Rows from block 4 of a small sound classifier, named by matrix and row number. Rows with one number belong to one neuron. Each number is 128 + 24 x the weight over its row's rms, rounded and kept within 0 to 255. All counts start at 0. Numbers have three digits each.
Before each neuron's rows are labels from the 100 clips, of 14976, where the neuron reaches its highest value: "strongest on" is what is common among them; "loudest band" is the band of the loudest frequency at the time of the peak. Only what is clearly more common there than usual is listed. The data: synthesized solo parts of chorales (CocoChorales).
# fc1: MLP up (model.blocks.4.mlp.fc1.weight, 1152x384), inputs 0-63
# fc2: MLP down (model.blocks.4.mlp.fc2.weight, 384x1152, transposed), outputs 0-63

strongest on: viola; note D#4; note D4
loudest band: 250 to 500 Hz
fc1.194:133135109121153097126113084173116127125171108159133139131170133124087122147082113162131111113112164150153100134148087124108146103131123162149120107169135158127161126163153105151105134108112109
fc2.194:171146131114129105093128156116151143110126153104131145149136145116111097151162095148148125143143120129115146118122148127135124174144130103131168177138126113095137063174115148144144118124159141

strongest on: viola; note D#4; note E4
loudest band: 250 to 500 Hz
fc1.311:101101136115117159074171132108079171118151139116128121106138097221119108148128118171079138105081121129165163104128112096084105111157143117141114143109125106100133176122118145118145105091138136
fc2.311:152142154103176069119104144132145082092142115122131159159150127118139146154121107120153147109123144151145140123113134141149178147126142152078098104150105116162138109140106101147135129147148109

strongest on: trombone; note F4; note D#4; note F#4
loudest band: 1000 to 2000 Hz
fc1.164:144151135133115133139157154114121153098122139145076117100136122118091111167162146160154135142120151081130165124121133078163117112109121173138109116147069138162137115149118178127155165166112126
fc2.164:109106106167124122132144103114161143150105131138155067131152129104120114118141152104079124094143135127109151075131148107104124151104148107153115142134133164122079114122136157160086157152116117

strongest on: clarinet; violin
loudest band: 250 to 500 Hz
fc1.300:154125136127160114136151092146114126122120107118147118133140125166131105107138149149129127139093116140097165151132159093133140119163108103154077104090124170120150141120120083095075140117118120
fc2.300:100143138113081116136110175128135122112113133135095153109097132089132135141136098105110160118159151122154102140148114132114183167102141155096180108159105091138116123141102146164160093138125124

strongest on: viola; note D4; note D#4; note F4
loudest band: 250 to 500 Hz
fc1.270:134121166132139174115154164123166120139120126140130115125104149107091101131121093167131122137129120156161130078122117117125118139116138099127094109174118110151139127124123108154147153117100171
fc2.270:092117126117157106142136107127125118090129118112141136154157114161150114156098131111121148149088141145131114152130138168105118100132079150195151129092154120090116124126089169101136104193161073

strongest on: violin; note A4; note B4; note C5
loudest band: 250 to 500 Hz
fc1.488:165156116171100126158149140098153130158143101127129108160124129141120084143130118155144127131138112125085102121135094126094113136134114141155161137109101141150086135121170122107147115163135117
fc2.488:079148141098147120133121110121120117118105097096128159137097112126131174097082142119110145140112108113122135145164151183160109123086099132127095133123161119122160123170091137137062138120142136

strongest on: violin; note A4; note G#4; note B4
loudest band: 250 to 500 Hz
fc1.114:126113166131133134166094179146113092165107115099141086118119122177133143144071159140054168135120118148124132095090146129104117115154113151139101103091149121152120120102145124122163126125128112
fc2.114:116124103149101135155128050114147137104155154129145151150093139145123183138126150148141157128148147115132162121181133163142105119114125136132148138112125123135098100122091122123121163156176065

strongest on: saxophone; tuba
loudest band: 250 to 500 Hz
fc1.351:139145120133103151108163099140070143151142118129170136087130149129144149134121124137115130122123091112149125100115113143140147124095166190164096080134133141158177108107084102135149091140117145
fc2.351:123106185156150135185106137106188113108138151122105113166127122121134139140164113128140134113172145157087116167123159117085139162130110104105168144128131159108099108119169157131147158109120082

strongest on: saxophone; note F#4; note F4
loudest band: 250 to 500 Hz
fc1.643:088131118103122107158117155123103135133157117134104108116140083113119137138077093113145086137123141104093127185142117146141116104159108122114136130131118084110133159137148095144163128124121141
fc2.643:099123129151126135100106170131155156099112109116120157131115120140145120132160120149103128121158141114140126130147152133121161122115131160098139146113110081131159142143121089161156139152070121

strongest on: viola; note E4; note D#4; note F4
loudest band: 250 to 500 Hz
fc1.531:154158144117152133143110131137127141136113129117098101099117123136104105135128113117135089136141122108132152134144096135108134085094144118152130124098093145067160112152097150129166124166140138
fc2.531:160113147113142134114114143125138123147150071144076142094139172161101153149108145087156123161118118150125116181102139141090122118134127135129127140175121143109120146172141121135088146136142115

strongest on: bassoon; note C#4; note C4
loudest band: 250 to 500 Hz
fc1.284:178136110176116125149135147127161138086116137156085149122135111155094167140141146137164112102149156135148100118098142115127110133112141123125132128133120105118085153092126105144100094116152138
fc2.284:074114173078139123131133089142108122171127085116167130144125150142179101079114124143143132115137113099153124166111169155122115102121135169153115134105119157144155135142154111132119139136097117

strongest on: note B4; violin; note C#5; note A4
loudest band: 250 to 500 Hz
fc1.548:110128121128141124136108132124169104128167122131190131162128115106136136124126109128128172141126114164112110102176088141134148131109147131158124086093119119180142144151109101088108131115140109
fc2.548:151115104170115112123140096096115150141119135105077147087128110162175069141101117154133140075133162108126125135107174137089084102112123086127088149142116083097120131107167172134154117134124170

strongest on: flute; note D#5; note F5; note F#5
loudest band: 500 to 1000 Hz
fc1.292:127133143126124138161139090127129110146127097175130110090147103143127182146113115143133134123116100128135144132151129130123179136123141116155090108149098110141146080113091125141133160136124167
fc2.292:115213126124154089146129069132094085125108070177120114138135133125179123148116081130112157116113153144096105085115147136133132138140141136141128141102111129133173123078150103099107161177150115

strongest on: cello
loudest band: 250 to 500 Hz
fc1.43:107122108104131153138108168097161123127153132114175120104150126116136121137134105153168120112105164145082088152149128103109157131121140107159153082083111135133149112145131171105095136173132101
fc2.43:125151141161122088092140082160089128070152115159099160112114132117150142124115147124144148149135139105143164129103147137125111103115089143102133127190116123141114100126107122135148141119173183

strongest on: trumpet; note G5
loudest band: 500 to 1000 Hz
fc1.563:119112108132120119151133139143086135147117133127119107133112195127147177168121117164143126190109121130137108154178101131093107132113119133105136124132126170111151134120122168140128128155122159
fc2.563:126117153159092136085145122121144141078119138099128105135085115130127121075145127123130124097138142121113098133055131130170149150150135114136082134125125144140110132107129122120137149075183106

strongest on: trombone; note D#4; trumpet
loudest band: 500 to 1000 Hz
fc1.702:114089155130142123141103157120119150135080128144144103136094116164120164114094142138112097164159105128138145114135148111106083073130127127133131119097096179134144137127100187153125141128121170
fc2.702:144134116156112112136157108148127109196163116169130097139144165129171103148137142157110124123108175133157087112092087140181132134142118156151117147168143099110105121140146135128119152128163105

strongest on: viola; note G#4
loudest band: 250 to 500 Hz
fc1.342:128125132117162160157101102113129186124090167113088118101146088113147131142127117157110134130118121090139158128118139127122126099089196147121096136112116160133156112159075157155145156122135153
fc2.342:091137136166100098128216122122110106125144082141131126163157151146126148110128145129126109116118156149127106138135171165130129156166085117125157098148114135140095142130177092140164113139148145

strongest on: viola; note G4; note E4
loudest band: 250 to 500 Hz
fc1.613:158137147106168104138113156151096175130077148085148140169126107168101126164112098102155066148141121152133139146152118081119133127105156097119151174122110142082118157136142074138146144139111106
fc2.613:094107119155150120147139117135105150152105065088085123152134121133146134144156128088119160135112154135124130169137137106112065080101116097100154135118118170127118111147109074176166155115133115

strongest on: violin; note C5; note D5
loudest band: 500 to 1000 Hz
fc1.73:128095143103110151167125112140084098142107109107136121095175142131114118147114123119120183134154127137132142130104127144103112107096167130130119150137104133110105158085095134113132127121141077
fc2.73:171131149135137157154129066159140115134139166083129110128135127111115096137160117110125164159103104150137143162118151129124109138122132120134108090128121125123099112091141080122180173159174039

strongest on: double bass; note A#3; note B3
loudest band: 250 to 500 Hz
fc1.746:134148149156171113168126098135104134121125131124091132139101090121096132120145120166078155126140135180083142119150094074115123127125142134154155116107102147092108093113125119114161112144163133
fc2.746:126102124126096091094115136154134124112157109116121107125145154128165109142098122124153140129110118099161105140095178142149111098164119137093108149111160098153131174110146069170102112137118161

strongest on: bassoon; horn
loudest band: 250 to 500 Hz
fc1.659:132157120117117118095087166106163123157166164090142122096114129141163126129163105137164125152130150087115130103116099111161121141112176153159131162100141131122135116098121138145140111165173134
fc2.659:124088149161130134140181110133086138115138117177125111182147130122142123157115140128108153081146114145150178162154152101113156115071109169095118131170134128127137136105134122107151146079097109

strongest on: horn; note B4; note A#4; note C5
loudest band: 250 to 500 Hz
fc1.196:133124134127151129162096141128145127156129132147125140108146107156127147149120169147116103139178123130123124114129117118160147098135119207102162133129144055094136140149085144112121142081146134
fc2.196:147174172106126143101111159110143139126123123138104085125133120135135120150092141138138080138106177132159119142109080138140115086084109105108145100117135173111114139122139134145105163136147116

strongest on: tuba; clarinet; note G3; note A3
loudest band: 250 to 500 Hz
fc1.393:180120130167150129122079147076133111111099117115146121188107100153117141117128099133081153140137138166093158099095099101140141162106160148153112126115136126111147173101111085124095166089147165
fc2.393:131112172051129113094188163147110092159162164107102142133131134182147150120151131122152138158113121105134084137097151135114136130152142090124121065113109123163078121118153098125137108108098100

strongest on: violin; note E5; note D5; note D#5
loudest band: 500 to 1000 Hz
fc1.81:131129110109118125108097129119145088117096142082120163155142114124158133132119123149109130113125092163105068114111118123087141104115131134197137108152139125155123106100097128121161109167125106
fc2.81:128098145132156179176106093147127111134128101123139132092115124115126098134117098123120191158110108105114106134186140177129080128113112145113122121110112091134088184111121061098089171113133084

strongest on: horn; note A#4
loudest band: 250 to 500 Hz
fc1.133:153132073126112119135094163149128119109115126174123181105149119112117169153142117137108108122137129107149139084104152159103107095119132122142126123122066119108160095127117096137141122123138161
fc2.133:105167177137127147080126114121147133143126132136148111137094125147108145114105134102118135154117149117131130123150135097135163179131141119152114119137161154135133153121121181114100162149111112

strongest on: tuba; note A#3; note C4; note A3
loudest band: 250 to 500 Hz
fc1.602:117101119094156116118121090133143114129128110147118127147117107185139129112143116097115148093164141146124142171113131117147132095127138099161112136138126143116122126152145122113113157120110187
fc2.602:149101126139088143109186145151121132122112106105100135125189158092127157157146117148148140105151093095140152096119130136102139169108166131133167133097130132146133147091111105168149090121112086

strongest on: flute; note G#5; note G5; note F#5
loudest band: 500 to 1000 Hz
fc1.588:130160104120138145099157114125140115138121089172115110145148110152101172138155100154111124131153154090128149169144144163109152145130157105138114131147096134153131094141108144140145155146146151
fc2.588:157170107129177121142116062126149068143079092190133086095146133129150125184147114150136131149090095148106118072104152131146131161151137132172131142088129093139137113098109107100169128101165105

strongest on: violin; note C5; note C#5; note E5
loudest band: 1000 to 2000 Hz
fc1.745:157153162101146110136152132133120112123097115101155122145104141149124125148128089115116116122064116143109129139131110094084123115160122156125134138144063101108160124147117158108137105098146133
fc2.745:119121087151149150121154135099098148113110131123129127088169129114113104154110108143134184119161104126101130100082189151168109135110139112155128090092109090147122152118074138152128151164115135

strongest on: cello; note C#4; note A#3
loudest band: 250 to 500 Hz
fc1.249:122159118143135119113081130141148104118172133122129133140174096085175126116132124105126181130103100164103132103111107140143131116111119052141151140123090077128106106075137122151161159151142156
fc2.249:094142142097137095092133137163141114123161132096157113141097127112129125133113101142120120124087171096109106154137152122106131092099105169138092136170147158144151149202124132096117100118140134

strongest on: saxophone; note F#4; note D#4; note F4
loudest band: 250 to 500 Hz
fc1.596:141096125174139110104125127124128119117075104154159099127132112161149128145131111120113124133121103134136151077129157125149121168138166103151131124141153137168137143068106137153096140122144139
fc2.596:153154145129105139149095111089161114135173119111153113086111097129106140149102123144150121164105118125148068154071155148119117169117158114142123079132134116138121105129122117114137150146126133

strongest on: trumpet; note D#5; note E5; note D5
loudest band: 1000 to 2000 Hz
fc1.640:116138152122121125134097101142139139153165120138098097126114168117163122104098123120108170137077109136098116100119120106167121134148160110158117142170181150134108110104138143140166122130123175
fc2.640:134083094116115147137148134152110163129107098092121163099165104131142130125126088126117130131125108168159098125149106143130078133129122092144120119117087103134095152089119121129139177136119110

strongest on: saxophone
loudest band: 250 to 500 Hz
fc1.678:093096117104125123159134132145132153120116149153093096093123137120115110126107138125141124111127128105073152092152149115133186145150115129205154135135159117165143144159110122119119130119111140
fc2.678:112115103127113125109142120107128084133113129130117104129134106136130125127148143128158120136157129113151128133196136171125126119078134131100160115134144147148105108143164103144173133144141144

strongest on: violin; note E5; note C#5; note D5
loudest band: 1000 to 2000 Hz
fc1.104:123151189116152123142120114145127103088095129066110095161091160147127150176153098122128153125140112160113158111110133124126171118156146110127128129125119151104125126111102137111150151095131090
fc2.104:106121133153105113126157185115100104128133118143138121126155105101126156131080159114105166113126142143119158102132130123186141159079145139151151114092141144150107100105135122169145137120159139

strongest on: double bass; note C#4; note A3
loudest band: 250 to 500 Hz
fc1.430:099118126141173155140178153122108122125118128120092127141105153122120105114177158160112119169127139136132139168146120128183102144135118102147126166124133195090138107134151131085127081127137096
fc2.430:160135168152085126141120077141114151142134126109160143132164122123136143169076167078126141130141131092139108112126139146123105098123138182099093105133120115170126158121140112175137176142103160

strongest on: flute; note E5; note D#5; note F#5
loudest band: 500 to 1000 Hz
fc1.741:144101111130114180134137115083106105147157141166128114116141117170095137103141140114115132116165171103155127111158103139126137153130163112138108150138084143151139109143082153134109134145097186
fc2.741:148138122124105103130109142131120074118096098144120108125142122140138103172150092107151110129103092128122118118082127097139148120114131159091138162114127139148137121093143116130125167125143081

strongest on: saxophone; note B4; horn; note G4
loudest band: 250 to 500 Hz
fc1.350:115113109138118110134112115106161100129132116121133095118162105138108128111127158172160127156111124152178110137136152113121109113165095112108130152153123115153114140111129131118118119139131112
fc2.350:147127115099143114122110172145080130144116101130126174181107142116143148108129109089103137120113139098086130142142138126146156142093143160135113112131137167157132120123111114107122141095121135

strongest on: trombone; note D4; note G#4
loudest band: 250 to 500 Hz
fc1.86:105134090087122114148141104185184149141094105119112169112135095134109127147121151121097161109105146122136137098131113120096113096105166137137120122152110135098115101096163113145148137125156124
fc2.86:144161173136130130089120124114097139114184154110141125116157120106157122113119113132143133126094120138120112156103148163168128145146107110121166141115174110137116164160104114115126140129124146

strongest on: double bass; note B3; note C4
loudest band: 250 to 500 Hz
fc1.375:107144120125096154138143145153195101129109148176161161101133096139138149138154087154166072121141096130115097135132107128126176141117126136146139118140118155126158134120110117161119080182126106
fc2.375:131160155118148138111112160132190097164132155170116137084142139123157129130154102143131100137114134147137166107077120120093139093150098154138160121111121141118128105111126139151138143115154109

strongest on: oboe; saxophone; note F5
loudest band: 1000 to 2000 Hz
fc1.758:169133177124128130149114111126129144133141122146141136177117115117105142130138125080103125128125114095123150156136125131150176104115093115137119148146140102113165145153189138149146125103139161
fc2.758:138158099173141106109128162158124077103163136156128109107136137127138097104119118138151133121163145138145083097119124118122093169110100151115163151119107156165092135116112097143109125160187129

strongest on: cello; note B3; note A#3; note C4
loudest band: 250 to 500 Hz
fc1.125:118099092119124132136147113141122137130117141166143131083114118100155116132126123146157168133104108138130105122129164112145159139127095091142147122151088138122134122147145140094121133143148142
fc2.125:120116137125139136138132125142100118100129119173131127109125126141153140124147152140108140096114164133164128142124133124138146125123087114158128105183082190109086109144137136084119144113147196

strongest on: cello; note D3; note G3
loudest band: 250 to 500 Hz
fc1.250:115123127108142123097125132136156124135186105114139110112119112104150150144153131128106125128116111165153109096106129099146131152144102123143170155123120120146141170179130174156146125138142101
fc2.250:137126155124173133152093098112163097093146101114130139166148136125149104149135126146132084148069129141161131096149166117144120159139088153136117167095112066124101160138131112166121130140115170

strongest on: oboe; note C5; note C#5
loudest band: 1000 to 2000 Hz
fc1.731:141105097101173090122105131126150085134115122108142125118122095117115084142137174136104177118159153119138141121140130149120107166114106130085168112163146142127119112137143080174138116134081145
fc2.731:099132157119091068147125086150121157139107139144097099159151174149157183107114117129121084137092126070138113116136088098125136123143128138164098134094140073121167154120144176092123169119137140

strongest on: viola; note G4; note G#4
loudest band: 1000 to 2000 Hz
fc1.705:125173109097132100160135148124100126111114137091131105174161125144088143144139130130170125170104083166123139125117111136120122158171162097143157127096098180136117104145109156103113135127094149
fc2.705:116134110192148095114128135118120101102113157154129139093093142105128104144105153115127177146142103131132153126172156147163134142121129114155121149164158103133142135132151109148112162111140107

strongest on: oboe; note B4; note A4; note C5
loudest band: 1000 to 2000 Hz
fc1.445:133104138136119166115095132117131132122105109114182109149157117134117138132134153105108119115137149163177140096120170153153109126161097105151132126102107122108117159113167134144123148068125133
fc2.445:096144090149149098130127117127118118145125126115101148094134112146149108065094123139117122128127155097128126144132090149121126094073158162059088125136167157152133126169140137116123134125175149

strongest on: violin; note C5; note A#4; note B4
loudest band: 500 to 1000 Hz
fc1.571:141103136141128113122148114079119110144116122128109099143134109113122129110093114134130124147130117150163148124146136133147126141117159119103141160143130145159061112067130154158086161127136126
fc2.571:089157128113139175131090121123140135127146110138135167130135119134160136117135113118146156117135143058106087113105137140084137104099115139141153111131160123127179134167098131109152134182103107

strongest on: bassoon; note D4; note D#4; note C4
loudest band: 250 to 500 Hz
fc1.402:114134139130125126074111123127141164129137115118107138056070125121107149133148088117145098163156116142098175179165131120105132149116142131096106141135161152110167085127137173158126154130125104
fc2.402:096120107135095134144099189127125140138128120155158104156152127119091109112123113129157071118116097144124118088136141099122120126142119103157131080093147145147103171128155098163152123118137114

strongest on: clarinet; note D#4
loudest band: 250 to 500 Hz
fc1.549:156158120083134122103108109122167116122129072141082116162101172154138121079143120125162114148144147119122159142126108111076167100084143113125116145098124129131142078127117089110140138133141128
fc2.549:106108151094120121132139170192135140120168192115120124112134127124133113125146133092122159106149152123145145148112152156143140106147114118124110133161104084133090140122137143157154126102129143

strongest on: trombone; note B3; note F#4; note E4
loudest band: 250 to 500 Hz
fc1.4:089118079121135114124137119133086133127140119125154147184126099141130173089090146149129143091121135115096110140127169136141160150096155131142112112138128114118160120167129083139143153099106133
fc2.4:133125163148111123120116114165135114159159158116159109151144132108180093085167135134123140118175134152120165164070138131132102104120129111132136101169156103110088132138153128157163098133137122

strongest on: viola; note D4; note D#4; note E4
loudest band: 250 to 500 Hz
fc1.255:135070150124144122099130127096161142128130131124122103123146139176093112152129145165116134101133138111174113135121102140122121134103201128133116086116134121088138125135137111095137146137114146
fc2.255:187097143116116078154108126139153097128134105066129157103175159130125129121130102134117153096121121143087151133124162123115088122152149116119126139165155137122114141153116105123168131125151130

strongest on: saxophone; note F4
loudest band: 250 to 500 Hz
fc1.725:143133127148161161160148135161137126114148151101147112158141118146139112114167137144151113150099112127105131136139184177114110128148144136111157129084135134144110174110132091124159124109124125
fc2.725:121129096130145097121102118113109096086164092120134160127138109119105130143071109116116138178141135148154143138140099130099120184120067149125074128149139110182128096142088122125089110130133122

strongest on: tuba; note G3; note A#3; note A3
loudest band: 250 to 500 Hz
fc1.407:135074118111166135128150160132103143159117152075139136190149133126146150143141102082131080170093160106167137153117114086137109130142108142070118121115111175110096136107133094162131130098144111
fc2.407:140132152139133117130112170134060176121112082060111151133129142112133113117161119120110125130125163140155154131148127100152098069121121129120142161104121188112106126094148134128184128108134125

strongest on: saxophone; note F4
loudest band: 250 to 500 Hz
fc1.623:128128126129155150133133119124125130124125185150114165157139110138118172144105103146130114124155109108139100094133173099152176104155121162126080166157117093148148123093093127142147141137129150
fc2.623:105115170114138144119134166159119176151184134125149120124122175105110111128100103142129122138085138152124116122145100101123101115108167136099139114133136104095110136151118156113147121111141123

strongest on: violin; note A4; note G#4; note G4
loudest band: 250 to 500 Hz
fc1.243:108113146105155123146105079147119125083108144148138127139118088156046153146084125089144138142099091139132153095153155162117115145114184119127145141100100125121139145135081114091126134139155103
fc2.243:140171118103141144160127055177110140125108102075131119146130160123082113162137126095100126150067108167136170148146160116145117150147115111167127165123105126123114123127125077091164113152113058

strongest on: oboe; note C5; note B4; note A#4
loudest band: 1000 to 2000 Hz
fc1.712:130112146157132090136130121152147073122091097112149118147128129170098148092150127114118164121127145128151131139133141063123140092115102105183185128155163131109097129112111127141140114129143164
fc2.712:119130130097141121127143122135117177154166161145097113116134108064138102114134171136174105145141111100112104140135127125127078138125125148067121079133156133154154157089126105128119129163087124

strongest on: oboe; note C5; note C#5; note A#4
loudest band: 1000 to 2000 Hz
fc1.197:117086097106131073119150117158130097115068146101155087199115149153147176116169125127134110132117179104150135131106132110108127145118102122116147125119123134106138137128142109169148119107111167
fc2.197:099149098123176086099151145132124172151110165066088157100162125112142142126111120100146092134077144104126135149130114081110100108147118145095120120127115162111140139076151143185087116153109179

strongest on: flute; note A5; note G5; note F5
loudest band: 500 to 1000 Hz
fc1.562:136126152094135119123136111152136158166135128116167138151127107160112166097163111124128087108143114104100118129120158096132106143138143144119111129089122103144146137115116146106151086117117108
fc2.562:113126042153120158119060144090090069113121112131104139086114157115171121114134128138138134121137138151189150128133103152087157121100110111138161127148140159135093108154126102135134141123108142

strongest on: flute; note D5; note D#5
loudest band: 500 to 1000 Hz
fc1.718:162125118156132144124147137117105154175156176116128116173122177176153129105157122130125084131097129151193100192154128093125101107113122084095124138052125111119120140118133107118127131136103126
fc2.718:147139087114132124112111153138142137114108097177115129088111113131119146127097146129128120138145147100106161127110115153114134131124131153128130119156114146137138127134137116142166133097138166

strongest on: trombone; note F4; note D#4; note F#4
loudest band: 500 to 1000 Hz; 1000 to 2000 Hz
fc1.6:156164162157093127112124158154168101126120126158155074188092086124087147147144132152117151148131118127134105144120125123133153108159141138149089117117103162107159084109094107130133160107141140
fc2.6:115095058132184111133125114120112137105110112120123155085170168147146164113111194109131119144118138114098155117168105114188098137112111131118136092176141120186081140113103141120122104136124141

strongest on: bassoon; note C#4; note D4; note C4
loudest band: 250 to 500 Hz
fc1.106:112139114161090157150111152115188112155146121183095121133116134176090154103099097117139125181104136129133152146167103123108120126109097124148094120124106146152168109147090152147092119138128112
fc2.106:143128134143159152132123159149165125122110108166113145120111155117107096150159089135157136128177110138117160134122133120103116133105101138113144133104111109125135095104122132148148119125135122