config.yaml
model: "sound classifier"
n_mels: 80
win_length: 512
arch: "transformer"
subsampling: 2
label_smoothing: 0.2
muon_scale: "match_rms_adamw"
momentum: 0.85
Rows from block 9 of a small sound classifier, named by matrix and row number. Rows with one number within an expert belong to one neuron, the router's apart. Each number is 128 + 32 x the weight over its row's rms, rounded and kept within 0 to 255. All counts start at 0. Numbers have three digits each. After the name is the row's rms in percent of the matrix's.
Before each expert's rows are labels from the 100 clips, of 14976, where the router gives the expert most weight on average: "peak on" is the class under the peak. Only what is clearly more common there than usual is listed. The data: synthesized solo parts of chorales (CocoChorales).
# router: slot weights (model.blocks.9.mlp.router.weight, 32x384, trained with AdamW), inputs 308-383
# up: expert up (model.blocks.9.mlp.up, 16x96x384), inputs 308-383
# down: expert down (model.blocks.9.mlp.down, 16x384x96, transposed), outputs 308-383

# expert 4
peak on: silence
router.8 085:148158186126143122162136167079155111178152012146113137172074141204094174159092206128136182114151126143129110204104097170123158185198174050181138114128127131113132097096149082162147137096117087153135144118091082190116107101104143
router.9 090:125104134151139124128142132095148091110121078132118211129097099162137207151143220095142108119163066127147156107103120122182131147199167100156145122127139169147118123079132165107187176109114109103077134142121090211115146171154128
up.9 076:169159116153092000124108145087209162115137197089118140142121109107118136139065141044129111170137157079143128128140141114151096108098111164132169101156130129093156103114152114092155184146091170192150133121160190161096106153062107
down.9 061:085085118130179140030138082087116150136140110109152155096159187137150110053129107134098092057133101199058166106133140127182123137074082160050092119112112119148136176114144152159136104143106156113107094146078107100207127097099170

# expert 11
peak on: silence
router.22 098:165149132153139113121169122110154130169150138123110168097117095079157197152121176109066125154129133162188156142147096070188155164197195133121128149124135117131145114098160102122149175133136089103112164153111027125160107171131149
router.23 154:196143116103159194170108176119140109163144077131073138106124140117124186176068145140087166156113101106131143154139112103132121188180178097152124119140118079090144132111153067155135107114066076166140160134108032158128165111180179
up.8 058:146141103143116125134174111104131138072140039143114088180064092133103202104098116087129084115102154175147142061118170170130100115112142084116145148091123057118075050113139110117139149148063140109191113095133131141103159171147174
down.8 067:144191175155140046190139080112161166170109096092092098111112128105150076141155192117137171119163088102095115127109105183104095141145141103119102090086090147129158132072145139108078165160157172084130119125121122130230102114129172

# expert 14
peak on: G#5
router.28 086:133164114157126190119115143135109150144133153148123207158153126143156109120064114092160144134139108127108148111116099144123121056163110132129160183160203122095120162166061163094148116132158071118094130145135064168177161174153113
router.29 072:140131111146052152187121138159070149112153188122153177147134120161125140124093136141094142174130116109123158138080118107087145134157145108147158161194183116077088144146101154071182121112110091117141084104146091166130120147078071
up.9 107:088163174121179162150139109150110162124112126138128095147200145063149110118158078141161105154136111148097183119142094108076148091119133169112089114107107143131068150169147149177078179148123131094152139156079124038146142147162148
down.9 096:092103069142086151152165204139041085121170125150106145128116097147084177123190106128136138081135131157159127178157147101106093138111133137153100102154184119100116160156121117188163119132089136145118120083160138170095068130094144

# expert 13
peak on: A#3
router.26 087:119178132147131124078117126094115187115157153160143202117133076127179113086060115084162112138159117115166186121146127107165146104212171154128146149096147183140160144110079163119150176163170108140122136179158099144171143173100123
router.27 093:102173138139111108130136126108139180114134160161113226098131112127162129079077108058152129134189110125180172129183099122134146116199182147134117144123174169141130140077118151114140179153176105106118161185154058209195176155118140
up.17 137:140144184090130154123105070206133092102104112138084123120162140102129123150122116130155183167138052096217112137160165153141143100128178111085119154145153097128180219140115107160106130120125141149159135125112087121184149086144137
down.17 117:124115067195138141076152177112089151091142116103151160105093114117134107125167142111126105095095041127135056115196146125104102118102099145132117127124143155154100199107104167163100128119093101073117083168184098161148113173150145

# expert 15
peak on: silence
router.30 073:208175061136093178183121168106083207118073114151133176103080105169130107085074093118062141151115134112166189169124129107148117150129119157152135114132172100077132142095142096158150168121106099119139121123174101130180143139121146
router.31 081:159134106139074184160136141103167122137071117128071162085097085127161117153098112110108159135085122084140151162131117120114118139186148139159129141132115090071167111106169097145136151118137058158115110156130046138171141108099167
up.8 111:094137120125091140126113117070207161121115086114103134154174114097132139122142112131150139095107130162030115078157093143134106128165083132090156123153159151151146113130092203093127118133171127077121111220113164097091158146179128
down.8 100:179152084087124109146114166156153120156150157101119135143071141124126119149133103080193178088090204137121134135100105107165124147112130132129121147136133112153132120113096070141138164138131122138133161096146124181122096113111157

# expert 12
peak on: silence
router.24 152:110091099129140143104168140139090157082071142097168072171109105163140093116088115136118089123145192157126104085105156123135099134077090152032147168117105162066061108150150131074092080185082146094154180056124131114106064109116067
router.25 122:147071147115168136182142120167150106076088082106111111133098126153132137152082080152165097108111148159142141074109063108118103150151059117086101181110147184120088127122107138077113139112127107100157154118105129120093127178105128
up.8 114:112075128116190089139123126131170127144074178140124098106158201150095089060118131167126110143158185083078109143109117173108052148137119063096172118136125121122129078088157061184109086143106140159158155089101177098045190111172119
down.8 137:122171076160044134136085181127156088110133114118136192082096031159119151109133089092120100129079112126198156116146142134168141155143178142134112174130159128087125116145116135088092165106113116113120141171155061177141128128098111

# expert 9
peak on: A#4; B4
router.18 101:173141133129121117158118161123158145152104173167067213154143117116176167122115143088173169108165062072127169141189095103149160142193141139173188108144125168121137119065095133142128198103107091098087128132167102139194157209103153
router.19 121:129154120134152130119097126117150144165123116154071174127144099120169137189085150086174159111170057078141155114167115113161152144188114146139197105128139136087150105093105089126172165135130115141071125154140045174149168170166178
up.8 067:148156140087143212110143137095069215139155137082147160144158164130128119105069096121098105106152164149136098163088110126158134125162122131115169125109107125092072178103117151131144080138102110122132173134104170040102124104173149
down.8 075:148146176167158163137154090094172160151159102168137107100105114126202070092131131113085125170141063095108188113103162141153106182162122140180160072097147129124094136160118125131131150156130127126170126151150109183211131136152147

# expert 2
peak on: silence
router.4 116:097134163087134101062119108085108127149188175047225119149137168138157153091088108108134109177185175129153164118171098136174174156137155121120149129104118196130088073157171076073139084078146116094103203124115141092142125167126141
router.5 082:138106109182059135144118112117116204121130128099181124082090106135143155113120147115100144156112100093160172157124111120076153156101085118139146107114158129169160081107070141115174147093127082120125103097144126109169139183089100
up.8 140:096141137109176133104174093135111097124114091109066112143099163121111140146181138187124190143121167074099127121138119109109087169090111062133123061089165096114183146125153110188119109066164181139103141096099146108086139161161119
down.8 104:098083137115119134103099159107079200079117166121126098140155102130125116109073095145136095130134092149126125109123122158143164129148151202124158169104082163103106069129168102100102144198125145124151105132115092107164130136090112